config = dict(
    encoder_activation='relu',
    encoder_expert_mlp_ratio=1,
    decoder_layers=4,
    weight_decay=0.2,
)
Rows from block 9 of the encoder of a small masked image model, named by matrix and row number. Rows with one number within an expert belong to one neuron, the router's apart. Each number is 128 + 24 x the weight over its row's rms, rounded and kept within 0 to 255. All counts start at 0. Numbers have three digits each. After the name is the row's rms in percent of the matrix's.
After each expert's rows are labels from the 100 images, of 14848, where the router gives the expert most weight on average: "peak on" is the class under the peak. Only what is clearly more common there than usual is listed. The data: Sentinel-2 satellite tiles (TerraMesh).
# router: slot weights (encoder.blocks.9.mlp.router.weight, 32x160), inputs 0-79
# up: expert up (encoder.blocks.9.mlp.up, 16x160x160), inputs 0-79
# down: expert down (encoder.blocks.9.mlp.down, 16x160x160, transposed), outputs 0-79

# expert 4
router.8 062:133130162094124091097121133152087075125145152143108143093128122142107136129144131114130130161117131084116107119111122117137121160138125112128121086131156182122161140103131098139105107130111120162080134096126119122105113132149119133123116108
router.9 065:128105138101139094111115142144118088124145163119097150107140121148122142108131135115111127151117122073120124093084124132122119159147112107127131111101134171131144146105108102141086116140119108143084142098131153107135099100144104134137129125
up.0 102:178236147128128116128128128128128066128128181128128128195180128128135128128128128056128128128070153182128128128128128106205128128128120114109128147128128128128128128128128128137128126128190128128128128068096128128040127128154128128128128128
down.0 116:128128137141140128128128128128138112128128128117128128128128128128128134128128128128209128128128128173128128128119190144117128128128128128128136128128128179128128129128128128128128122128136128128128128128128165128128090104103128128125128121
up.1 100:128128053128128091028187128172128128128128145120128128128128105128128153128128128132128128171128128128128128131128128128128128047176111128128128165128129095119128128128128134105139128128128128128128128128125128128190128128128128155128128128
down.1 096:128128128215128128128122097049128095128123128128145128128128130128128128128128128158200128128128127128121128148128160128128128128128159095128128128128128128128069128136128128149128128128128128128128128129128107128128128128103128128177128128
up.2 088:128131128080191149128128128128128148128128128078128153128052114155126128083128128128154128128128128063128078128255128128128128128128135128128128128156128128128128128143128128128128128128128215128128127141128128128163128128128128127189128128
down.2 086:128128128128128128128128154128123128128174128128128128144148128128178140128096128128151128132124107128128128128128148128045062128125123128113128123128069157128128114128101128138066128127097168128098128189128128128128128128128128128128128073
up.3 072:105128128128128128128128128128128128128128128128128128128101152128128132128128185149128128128119128128128128187128128166104083137128177144132128128128087128128128093116121153128100128128128128128200128165128128081128109128128128102128046128
down.3 086:132128128128128128177128128128128128128128128128128128093128202102128005182128136128128095128159128108128128113128222128128128128128128074128128128128128128110128128128124128128079128191126179128128128128128153108128128136128128128128153128
up.4 111:128128097128128128128128128128128128128128128128128128128128128128128128128105128176128128128128128145160105128061132100128128095128128128128146128128088128047128128128128120128128131128143128120128128128128128078128128074128002128117128128
down.4 103:096128128128128128128185128128128128116128128128128128128128129095128128059128093128149128191138128128128118128128128128128078128128130153128128128128158128128128127128128128150128126128128084122073128089110128128128128116128128128128145128
up.5 091:128128106077128109128128127159051128128128128032128128128128128128128128128128218128143128166128140128128128128128128154164128098208128128139128206128076128128128128128128102189126128128128148175128135128128128128128125128128128175128128128
down.5 110:128147128109189158128128104128128185128132128128187117128114128128128128128128128128087168127127089155128128098082128128128128128099128110128096128128128128119081158128128128146142139128128195128107128036128128128128118128128153128128144128
up.6 095:141181128093128128128128128128123119156128128128128128128128162128128141128128128128147128128128128147128128128128195128042128120128150137128222128128157157128128128128102128128128133186139128128128128128128128128168128128128128126128128135
down.6 105:128128128128128128147128180042123151128206129128128128120129156128128130128128120128128109128128128128128128128128128124128128097114128128142128128102128100128102128144045128112128255128114128107113128128128109073166128088116128128128128156
up.7 091:128128127128128128128128128128062115138128128112128128216127128128117128128141128161128153108128128128128112128129128128128128128128128164128128128128128128111128128044128045128188128144128128146070157064128128088116128144128128128128095111
down.7 090:128128126128061128128128128189128138128128128128150128128089128128140128128128128136128110128092128128128107128128145128128128128128128128128128128128111128128128128174128129128128128086128128128128153128128128230128128128128110213128128128
peak on: trees; water

# expert 1
router.2 067:116096136076124076083116133148155064108115162138086123128141126129152136115148125105132120181119142089134103115124124133149100158142106145101144096143136144099171130096118132148095110124149126127103123140133125140099139109138139111137115111
router.3 068:115114159090094066078105129140140074093123160126095132136152127131118153139151143105145145168128132081134113116107128129163106161126088154108119109151148151091175134123124110162079112113141125126123128116136138140107125111128142109132109105
up.0 091:186128128181111128128128135116128128128128128128128149128128052128071128128161128143128128189128128128128128128128114119128187128128128128094078128093172128128031090117128128074128153128125128064105128128166128084122128069128128146170125128
down.0 102:128219128128128128128128128128128128107170128128165128128128117128135128098128077107134105128128128128128128128128128128128068082128128128128155109128128171128128128128128160128105178128128128128123129128128128111128094104128128128128128120
up.1 105:128128093128115122052128128128128128128128128165128128128128128128128128128128128128128167128128136128128111114128128128140066128078128128128122135128128128128145128108128128122119128120166128160080128128128128128128128154128126128128128114
down.1 097:163128128128128128128128128128128128128128096128109128128128128033166128141094078101128128128094128128199102128128128153128128128128043128128128128128115128128130128128128128128101164128128128128128176083070142128123089079128128128128128128
up.2 097:128115128178128128126128128128128128151128128103128120128130128128128128128128128218146115128107128128128128092128128128128128128128128128128128164128128128157128111128128128128118123128128128128088128194128128149128099210102128188128128128
down.2 082:128128128128128128089128127128128128128128128105128154128128128155128183128128111128128128128128166128128128128128088128128128128190125128102128128128128128128125204142128166169128128055128153128100128128128128128100128128128128123201128128
up.3 090:128185128128128024054128128110128128128128128128128128133156128128162128122128101117128128128128128128128128128128097123100138128128128128128128128128128128103128128137098128128107128128148128128139128142128128139128128128092135128128128128
down.3 113:128132204128128128128128128143128123128128146163128128128128128128180128128128128085128128143128152128148128153128128085128144128128041149128128128146128128128153128128128128128128180128128139128142089133129128128128128126128128173145128128
up.4 091:128136128128128128128086053128128128128128128075128125128128093128128073134102128128126128128076128171065128128128128128128128128128128128128089128128128128128128185128128129128128122158128128128114128128128128128128128128128128127128128128
down.4 099:128167128128141173128128128128128128128128128128128128128128128128128128066128151128112078128128128128128128128128088128149128128128112128128108128114128075128128156128128128128128154128119059128128121142115128128128128208051128128128082150
up.5 091:128128147128128128128175155128128186121128128027128128128128128191128128110128128115128153128161128128128128128080109128244121119123128128138113128086128128128128128128128116110128128069119128183128160128128128128128128128029128128128128128
down.5 080:128076133128128187128128125098128128128128128128056128128128128128128128128128212128127128128128166128128128180137054128128128128128128128128128128096128128128128073128128128128190128128128106128127128128128120128128128155128083128196136128
up.6 106:213184114128128128128128128128128116100076123128128173128132128164135115128137128100128166128128108203154128086128128128128134128126125186128128128128119083128128128162128097128128128128128128049123133128128125128113128128098128128128128128
down.6 104:094128128128128124128128128169128128145157202128127125128034169128128080137128128128228187128128128128115198113128128128128128179128128128128128136120128139131128128128122128128128167054128155143125128128128128128128128128128141159128125128
up.7 087:128128128110117113128128115070128128070128125157184217172209128152128128125128128128128128128128128128128128128128128128128128164128124128128168026128128098128078128128128128128128168103128128133128106128172132128128029128128128128128128128
down.7 124:128194128128153128128134128101116128128145128128128120128128128128128128128128101047128128128128052128097099160128128128128151210128128128113128128104128128125148134064128128128238128128108128128128128093173128128128128128110104128145128128
peak on: trees

# expert 10
router.20 063:117123156105128097075113155143099085094144161147100133146124147107103124131159124059154117156117156113122153106117107157131089146121128097127121110102130178115152142120116122141094137127135145146114130099121161125105089116145128104134126080
router.21 069:109130154093126090079110158144118087087129154156094148145134140132100140120159123059169139147116171102126109111097115142136078125104099118153132105108138190120153138124109124147095131129149118124133137124145157138106103109184121128122111097
up.0 090:085128128128087187141128128128128000117144011150141128128094128128144128128152128128128128128128128128128128225128145129128128128128128139108113128170128128128128128128128128128168128128171142128128099134087128128128128121166128190128128137
down.0 098:156067128128128172090038128128128128128128128128128128128128128114128093128140154163128128128128084142133128128128173128128149128132123128088128128128128077128128111169128169128128128128148128128128128128128128106131128128128103128128128128
up.1 083:128128128128128123128128102128128125128128128128141128128072128128128120128128128128128170128128128128139128038098128058128124128128110125128160128192128128103128128128128128128128128083128045164128128128128128128128128128084209106128101128
down.1 084:097128128128128128128128128128150128214128177128149128128128128128108128128128128128139128128128152128082128128128128128127128128128152077128128128128128060093128084128128128128128128153128128128095128128128128128186159128128128125128128128
up.2 117:124112128000128149142128115138128128101128053128128128128128128141128128094128128128154094128128128128105157128099128059128128128128122128070128128128128153128087150169128133128074128128128216128128128128128124128128128106128112151128128128
down.2 092:128128128128128128128210159092074141128128128107126128128128131128115062141128152128128128128133128128128128128128128128223128120220128085128103128163128128128128128105128090108117128157128128070089128128128132128128059136128128128128129128
up.3 097:128146128089136128128105128128128130128128121128128156128128183128128086095100144128189128128128128128128128128125128128128125094139128176068234064128118128128128119174072128128128147128171128128153123128128128096193128071135128128128128128
down.3 101:151128128105128128128128128122128123128127113128052128128128128128128149113128128106128128128128162149062127174128128128128169128128128005128065128128115128128091110128128128128128128128066128164128094111128128128128184128128128128154128128
up.4 079:128160146128128128128128189128128126128215128172109128128128160128128128128128128106068128128128128128128153128128128055128128045134128128121128128128227128128143128128128128128128034128128128128128149128094128128128128128128128128184128128
down.4 092:128099149128127103128128094195128071128128128128128128128065128165128128160128183128128096128128128128128128077128128102097128128128122128163128128128128128152128128089195128128162168128128128141072128128128128165116128128128128128128128128
up.5 121:128037128078131128097128128128128128084128128175106128128128128142128128128148194128128150128128066128128128128128110197128158128128128064108135128128128142128112128128128132128094128131128160128128128128128142128131128128128114128128128128
down.5 112:128128128128159128128156135128128128128129167128193128105183151128128128132128128128165128140134128128211128118105128113128128128105126128128128128096128128128128183106128145139128144128128095128128128133128128099128128128128071128135136115
up.6 117:108159150137128128128128128101128147128128083128236128128128128139170128177128128176128128127128103128128128128128128128153128128169130128128023143128128128138128128155086128154163128128128199124196128128128128128128128128134128128128169128
down.6 095:128128118128062128128128128128112128146128145149128128128116087128096128158128128128127176107128128096128137128128128119128096157128128128128128128128128128128155070128128128128148128128128128128128128128128128037128128151128128128128128094
up.7 066:128128128128128128114000128128128155132128128128128128128196128128128128128128128128128128128078074128055088128128107128128128128128128128111128082128128128134151128128128132185128128124165067133128128128128102128128126128128128128128124128
down.7 096:128113128128128128128145128128128128128128128143145128128146128128165128083137128128128128128129106128124128081128128128128174144114128128128128128128189128130128176128128110128128131036128128128128125128128128204145128128128128117178128128
peak on: crops

# expert 15
router.30 066:128109159073132082100123130112107082111126186115101138131140140118133149118160127097149129178119139099112124123120130133151099162124115127125144129116124153107155145114121085169095114134133122143086146109114153144107125125160104096128125116
router.31 066:138124142061111078093138130127118075117134167119095142122139133114129147099144139079159139164137159109127134129116126129158091148156137119127113122116153136134158141140090116157105114106130122134076134129119150131120105110135134096118108116
up.0 100:128128124128128128130146128128128128128128128132124137128151139128146128128211128128128128128174152122132128128128094128128077121128128128128128115128128128128128109129177128128128128128141128128128128128109124128128128128157128184159090185
down.0 089:128128128128128128095129128128128128128158128128140152128128128128155087150090128114128128128128171128128128128128128235128128128066082118128128097102098135128128128068128143128186128128128128128128128128128128128128128122128194128111099128
up.1 083:059097128128128119128128065128120128128135128128186072128128128128128128128128125128150118166128177128128128128093125128128125128128135128128128128165128201128165128128128094128128128115128093187187128128128156128128128161128127128046128147
down.1 098:128128128220128128128125128137128165086226120219236128114081128124162128128128128128183128128128128128128128128128128128128128128095128128128147128128128128128166128128128132083128128128094128128128128128128111128128128146121128137128128183
up.2 105:128128107129133128112128128242141126161172110128086128128115128191128153128128145207179126120128128116128128128147128134168123125128128144128128128128128128135163128128170128128104128153074129103081128150110139128128132172128149128088128128
down.2 093:128124128128128128128128095128117128128128128128128124128128130128127119128147128128128128140128190162128181128128128128073128128128128128128128128128087128149128244128128128128144128128128087120128128226128045128092095129090119128128128128
up.3 105:117157103128128128128128158128128128128128128125128128128128128128128128128248128128128128084128128128128136112128128151128128124112128128128128074136147128128128128128128128044141128125128162045213143104073128110133128128128128128128128128
down.3 093:128128128087128128128128194128157157158084128128128128128128128128128128128154128128145128121128128128169143128128128101128128128128102128128128128128122118128128128162128128128159128161128128034128128062128119175128128128128145128128168128
up.4 101:128128128114128087128128128128106128128128128128128128170128128128128159128165128036154128138114128202128128128124128128128128128128137128128128148106128128128145128128128128087128122128128128128128128087128128145128128106128128128204128128
down.4 089:128128153184135128128128128127128128128128114128128079128125128128128128128100128135128128128128128019145128128128128140128106128128085128207128128163128128066128129128128128128134170128128136128128128204128128128145128128128128128128096098
up.5 109:128150128098154128128141128140128128128128128128128128128177128128128128158128128124128165108128227128128179111123128164128128128128128128128128128152154130180100128064116116128195128128070128128164128126128128171128128093128128128128128128
down.5 111:128128118128128128084128132128110128128128128128128128108128128128154128128128118088056230128128128128128128128084149127128128128131128088128128051157128128128128128128146128113147128128128128128158166133141128117128128128128125067128229139
up.6 089:128128128128128128128128142128128088132128128128128161128128128128049052143128128153018128055130128128128126110187128128078128128128128128128128128144128106128128128118127128128128128048128128128108128128128193128132128128128128125128128154
down.6 109:132192128096128094128128042118128128128092128128128128138128128128128131144147128154078128128128128128132128143128124128098128068128097128128128128132128128101128144128128125128181123128071137128128128133128128128112128128128158128128128128
up.7 106:128128128128198130128128128128114128112128241252096191128131117128128125128112128128128128163080171108128128128128128128128121128126061112128105128109137128128128181172087128128128128128128128119137128176125128128128128204109128128138128128
down.7 078:044128137088128128131128128128128128128128128121128128128114177047128128128128128128128142168097058128128138128128128115128128128035128128128128128082128128128114055205152036110128060128128163098128128128128123128128128136128128128111128128
peak on: trees

# expert 0
router.0 057:111131163091146079105108120155116072114131135153109143116075151135144152123146115078131146154121136083129128139105118108150103143122127113118125096122134177128141132130127112124098133111140155131088136096148119120132152130167115129130112096
router.1 056:139141170079126057106120134137118098100141147168105146129124127148125121131145116066120132167125149088121123109098129110138098131112136127120114095124133171107136151116125119152128126136115118112097110113120122113110127117174144128152126110
up.0 091:128138128128128096138128128128128128128128128111128094128128128101128168128158128128128122128098128128128142128102128128128091128235128128019128128128128154061128138116108128128128128185128117128155127128128185222070128128161135128230128128
down.0 094:151128128159128128128128088128128111128128074118128128128122128128128128128128121128128206128128101161128128128147164130125170128112128128128128128187128128128128106192128117128117128128128182048128128128128128128118128128128128128152128155
up.1 093:128128128128128128128128144128128128128128128128128163128128128128128122128186128144128128128120115128093128161199132128128128128137139128135031128125128128128128128113128128164128128128128128128087128128128128086210057128128128128128053156
down.1 089:128128128128128099200109086128103128128132109128162128224128128128128128128118128128128128128128128138128124128128128128115128128128122128128044128128046128191128181128128128147128100097128128121128128128128124119128128128128128128128153128
up.2 089:128128155128136128211128128147117128047136116128093089128081128128128109082128128128183128128186128041128128128128128128130128109128128147128128128099128128128100145128160128128129128211128128128128128128128090128128128128115159183128128123
down.2 128:128127128128128139128128055112128199128128128123128128197128171147084150174128141128121128128139128128137123129128128128128144128128096128128186128128143090128128128128128068128128128128128128091128128124128255128141128128178128128128128128
up.3 101:128128128128128128128128193128128128128128146128105128095128062165135128167128217084198145128134128098128128128128133128101128128128128128128157076111128121136090128128119128128128128113115128128094128128105146186074128054187128128183128128
down.3 085:128151128128128128128128128128184128107128128128128128128128128128081128128128128128128163103128128128128128128128128128128128174050133128128128128128128128101128167161099120128128128125128128128128128106128128181128128128128180128107128128
up.4 098:128128128128091128128099129159183128128104112134128163115135128128151128128128128128128139021128048128128161128131128124128185109128196189144083128128128179128128125112128160128162128109069128106128148128095128128128052170128129132128128091
down.4 118:172146128128128128128128128128139128029236128090128128128128254128128128128136128128128128167128128128128128050085128128128112128128128128128166123128128125128128134128128113131089124128135128128128128128104171128105072128128128127075154128
up.5 089:117127096128128128128121128037128137128113128128128128128154128128128128128128128139128156120158128128076061128128128128128069128128128128128128128128128128128128146112128128128128128068128103154128128143074128128128174099128128128128117108
down.5 111:128139122128136128196089128128128128124128153128120098203128128138128128128131128128128128128128128128128128128128128128128128128137084128128128156154128128124128114128128128128128148128128128223128128128039128128125167128128109013128141128
up.6 121:177108110128113140128088128122128179128128128128128128126128122128130128128128128128120141128151120057151128128128128059128128128082114133136128128128128100084121131128048128128140133128128128128128128090128116139128161127128128094133165128
down.6 130:122128128128065115128143152128141128128112128148197128128128147128128142128128186128138128149121126161128128098128128128128071128130179122128157140133153128160167128128017064128128160128128128128128128128128128128080128128128128128119128138
up.7 092:128199178108128130128145148128217128128128124128128161128128128128073128054128112128128128063135128153128095123128123128128128128128128169140128135128122128128128128128107147118132128128134128101197163128121128128148145108128155128101061128
down.7 110:128128128160128117128099128124128128128128128079128128128128128188148128151128128128128057128112128176128137111128124128118182124025165119087111128096128109172128161112128128128168128128128128128128128128151128152095128128128128164128128128
peak on: trees

# expert 3
router.6 063:115132154079146068078132143139132090086105135156099138118135130133120136132174101091143120149125134088124099128101121138154117103117127125110112097163131166099190124147139117133094126130142137106122146121145134158119138141153151111135126109
router.7 061:106124158069122064104116139131109087087127134157070173124109141129137128105144111085112126145107135112124090131114125121171092099082120145106100084155141169099160146161103134128120108095112139128112136141123144126120125144149139125155109108
up.0 096:102128122128128128128128128026128127083217128105128128117063135109145128128128128128128128158128062110128128128128128115128128125128162095128128128128122128128128128128128128128132128128128128128086128128171128122127128184128128089128128128
down.0 110:128128086128107128123128128128103128128128114118128143131128079043103125128118128128128128128128128128075109128128128106128123137203128129128128128128090128128128128128128130166128128128128195128129128144128104128128128114135143099141103140
up.1 091:162128128128150128121128128128128145167128119128147128128128128128165122128128128128128163128128128128128128128100135167132124128166128128111131128053128128182131151146128128129128123128135157128084128222128128128128128128128121091128128128
down.1 088:128128128231128128128128128128128128128128140128130128108128128188122126088116128156128128128128128128128128128128255128128128128110128201117113128128128128128128154128128128141131135128034074201128128128128128128128076128118128199128106128
up.2 101:128136124128128128128128156111138128128128165125094128181128148129128191128128128175128128128128146128128128128128128152128097064128128128128128128077128128099127074128128103128135128133128128128203128161029146128128128128128128128128128056
down.2 099:124128114128128128223134128053107128128132128132128082128128128128100128128128177128128128142173100128058063147128128127128128123128128151150128128128128124128128147128128128128128128062159114128180128128166128128119161128204142148128128128
up.3 101:128128128110128128026157151128174128086128128128128128128128128111128128128128132159128145128128128128128128128170128125094096085128128128128096114150219168128128128172219128106122128128128140128128068128128128128124128128138057181128128128
down.3 096:128128128128058128163128142128128138128128164060113128128130137113126128128085128130128128128128128214128182128142078150128168128128128128048145128128128157128128128128139200128128128128128128152118128128128128128106184128128124128140128128
up.4 085:091224128128155128112128128100124128128128147128128128164128200125128073128128128141128130128128163128128128128128115128128113128111128128128128128063142139130051128118128128128128124134128167128128152128128128187141128150128152143128178128
down.4 099:128127128128128128128128104059128160183128128128128128128128128102128128128130127128128128128128128128042128128128128156128128128070119128161094133117128128155128079130174071064119128128128128076128128094089128128128140116128128141121128128
up.5 112:128128128128128128128128128128128128128128128134132128128121128128128124145128131128058128128142128128128128128128128123178128128128128128123109128128135128128128128128128127128128128204149101128132128123128160128128128143128117133128128141
down.5 077:109128083128128151128130118128128132128128120073128128128128128088128123128128102128128128067128128128128116128128175147116128055144128128128128255128121128160128104128128148164111128081128133145128128128093128128090154128128142068106128128
up.6 107:145128128128097129128128128128128128132171169111116128128128110138128128171128128166154218128128128128158128155128128123128094128128128143205128128128128170128145128128128128149124128128128152128137143128098128128128172128131128128128128128
down.6 100:128128228128128128128128136128135128213128128128094129151174128128128128128146128135128128128128108128157103128128128067128126128128128172219137128128128136128105128128130128128104128128128128128128128128128128128128128128170018128128128128
up.7 095:128128128128052120128128128128128128128128162128140091084128128128128128124093128200135136170136128128128128128128128128129106128128089048128119128135087128136118128128128087128128128101128128128128128150128128136128128128128054128095171128
down.7 105:200153128128205143128128128128128144128050128128128128128128128185128128206128128128128128118128150111128128097103128128128128067128128128128128128128128099128128128166128169128128128179128128116159058128091081128188123128128128070102128128
peak on: crops

# expert 8
router.16 088:152118144090118112089127149124119094096149178172087127121134147128125147136153144065140105161107158108103111119106141124149079148139124112132127116097130158138136120112130127147087126113137121149082132102136146138130122101155110094123124093
router.17 080:144124142104128100094124142132121084082131173172101129120127145122126157139151148056131121152126158102120125117114121128143096152128137110132154088107132166126147114110130120142090110109141127157104145099131142149116123085163119093121121095
up.0 098:128128072033128128128128128128128128128128128113138128255105128128166128165128153128128128128128182128128144128128096162130074128170097127128128143098128128128128128128097165128116128116128119128089100128128128128128132128145128128112128128
down.0 085:128128128128128128128149128128128128128128128128128188069185128128128128128128144128128176128134156128128128128128128128128128128128128095139128128196052091128128133128128064128128128115128128128120123128128139128128128142128128113128123126
up.1 088:134128132128128048107106128128109128128128128128159128128128128128119112128000128128154119128128128128042128128056128128128128128128128128128128128128128128128128128112128128104148133128128165128137128128106128128099100128128128128100128150
down.1 074:128128128056128128128101128128109128128131142128128163128128081128128076128056128128128128089065128174108128128128128128136077128128163128007160162128124128128128128159128083128128154128128128128128128152128105128128128142128128128160219128
up.2 092:128128122128128128138128103128170128128046121128128128174127128128128089108099128128128128100083076145128156128128128128117178128102128128128088065128128128128128128128161128128128128191152128128130128128150128128066128185119128128128135159
down.2 090:200036128128135128123177228128120076156140119085128122128128128128128128128234128128137174128128128160137128128128128128123098128128146121104168128128120128128128128128075153128128128121128106128128113128128128109128128128201128128128110128
up.3 099:128140112128128128128128128128069128128128128128128128128134150128128130120128128128128163128126128128128128150128128128128128084100177128128128129128121090128128113122128103106128128128155128128128117050128184128166128191128128218128128128
down.3 103:128147128128128128122167128128128128128106130128128128128128136128128128128073174120128128167128128146128128115088128128128128128128128128128075133128128128128128128128064128128107063080099128128124128128128167128067128128128141128128128116
up.4 097:128128128128125128181128139076098128128128128128128128128140128128128128109128128173128128128130128056109128096128128128128128103128128128139128128128128122128128128128157135128128128128128128138222128130128128128180128128128162128128118128
down.4 123:128128128092108139128128128128128128128091128122128083156128109128125128128092128128128165139128110128137158121128130067128073128128128128128128145128201101128128128128128128137120108128128113119128143128128089172128128128128128087128128128
up.5 105:128119128128098146057062105128110143142128060155128070128128128128128128000128116128127128128121128128128101128128128085128128128128128128128131128132122148128128128128128128128128128174086128128128128108128128128096128128128128124066128110
down.5 103:128128128128128123128128128128128139128128128070128121128128104128128128128128128128122128128128108128128128128128128128128128126128128128157078128134128128128128133128211128141159128134128128107133128120128144128130128128130128155157090128
up.6 071:128128128115128128128128128128128128128060128128128128106128132170128128128128128128115128128128128128128096128128128173180128134128128128128128156128128128128155128128128128128128128128128072128190128128128128128124128128128128128128128128
down.6 094:177128128143128128128128075128118128128137125109105128094199128128128128128128128136127128128198190128128128134128089095128184128128128128128128063128151128117128128128149156176143128221134128136191128128128127134145128128128128128128112117
up.7 090:124128128178092118128128102128151139128128046128064128128128098074128137128209128128128104165128202128128128128128128128139049155128128153128128117116128128128128128066128240133125128123128128189147073128128087128128143127155128114128128128
down.7 110:128120128128128128039132128122068128128128106159104128128130128142145128128094128128128128132128169128088128128128093128128127083128209130128098128128128173128189128128128128164128128128128128128128128128163128095112124128128128115160128210
peak on: trees

# expert 9
router.18 118:119083141151107099128102140095162116163111122130128090131123136122157139111126120186115128168155111131133120137134128125164141135143096152120109123172151071118166114143133122139173100176083142118130078135149123147167150130085141163138118143
router.19 157:122084132154112103156110137089156113151124126110126084122136137112144149116135114197108128161145105143145114136132138133170130123133095152106114123173162080123152117139136116144184105175099134118130082135148119145157144138085136156134123138
up.0 075:117128128144140128115117128128108025154114128128128128128139129128128128128128128146128159128128128015128128064104128128128128128128128120128128128128128128128119128128074128128128163128128128128128128136113115128204128128128128128128128128
down.0 080:128164128128128128128109128128109128128128128128128128128128128139128072116128128070151128128128128128128128128128096068128128128018128128128072104128128137128128128190104134128134128128128056128078150128128128128128128128128128051128128128
up.1 106:147128128126043128120176121083128160128128199128113128128128128124128128079132128128106106128128122132130128103128128073128128128128101128128128128128125129128128114128111128128072134128128128209122128085128128128128128128128137128128158099
down.1 093:110128116128128120128128154128128128153128108150128117128128128128128128128153128128128098128128128128120128128128128215128128128128133128128128149168128135072129139128168135128128128139128167128187128229128128137168128128128194073128128128
up.2 074:150142128128128135128128130169128128142128128128128133128128128128128128128128128128128128112128092128146128143128128147148128089128128171128088132099128128166123128128128128128129128128157181128197128128128128128147185116170128128128128090
down.2 093:091161128128128156218128128128022135170129128119146091128069128135132128128153100159141128128117128128128128128128128128128055137128128119128128128092158128134128128077064128163129128128160123128124128128128129128128133128128128128121074128
up.3 085:128142066128128196128128097128128128128132233128128128128085128128128137066142128101128128077126160148128128128128070128099128128138101128128135120128128156128125128128128130128128098128128194119132126143057119128154128128174128159128128128
down.3 068:128176128128128128128131139128136121149128128121153128128081086128057129128104128128128128057117086118128128061128153130128128169128109128116128128128128128086122128149128128128190128128128133084128128088128128140128128128128128128128128177
up.4 084:128132128128151128128128159128128128128116128152128128128128128128128128147128128128111195112128128128128128128128076128080128128128038128133105104077128128128152128225128105128128133183139128128187069067108119128129128128129094128145128082
down.4 074:121128128096115128134172152227128128128115128196128148128164128128128128094128128186128128128128128128162128128128138128099103128128128104132125128128128128128128128130128157128128128122128123128128144128152128128116128128040171128128128133
up.5 087:107128128148131104116128108128128071150128128189146129128128129127122128159197128125168150179128128089088128109128107128144128128161128084128128128147128128132171128105119128139126163106128076128025131128128128128128128128127089128087128100
down.5 099:128136128162156128128128128063142128128128127129128128128094128029175128128128119128146121128139128149128128128128182128126128200128112128151114134128128123077136104128128128128128068126120118128134124128176128160155128128102159128128163129
up.6 088:128072128128152128156129128128130128128129134111128106128087140128129128128024038190128129128128080127157128130171128128128141171193128123158122128129170122128129128128128128138128125154126076128117128128128111135161174128079137128128128128
down.6 097:118156128128128128121128128128128128128107128128118112128128128128135128128130131112128136128128169240128128128128128119128128128128138128128128128092099185128128115128128128128093105128128128128128128122128128128128107120151128128128128128
up.7 124:157128119139119128129181130122182128197128128117128112126127128128143128129128128159137131114118054112129127128128130128128128127128128174128128129032128099128146122130128128139133085206140191099114121133145100092186129128131128106128128155
down.7 111:145108132086146139115128128145121128128128128150128141128147116148063128132128134080128128128128188128128112128092085128128125128128175128128073128128128201150128172128048082128054129128080128128112142121089128126128128128141128160128138103
peak on: water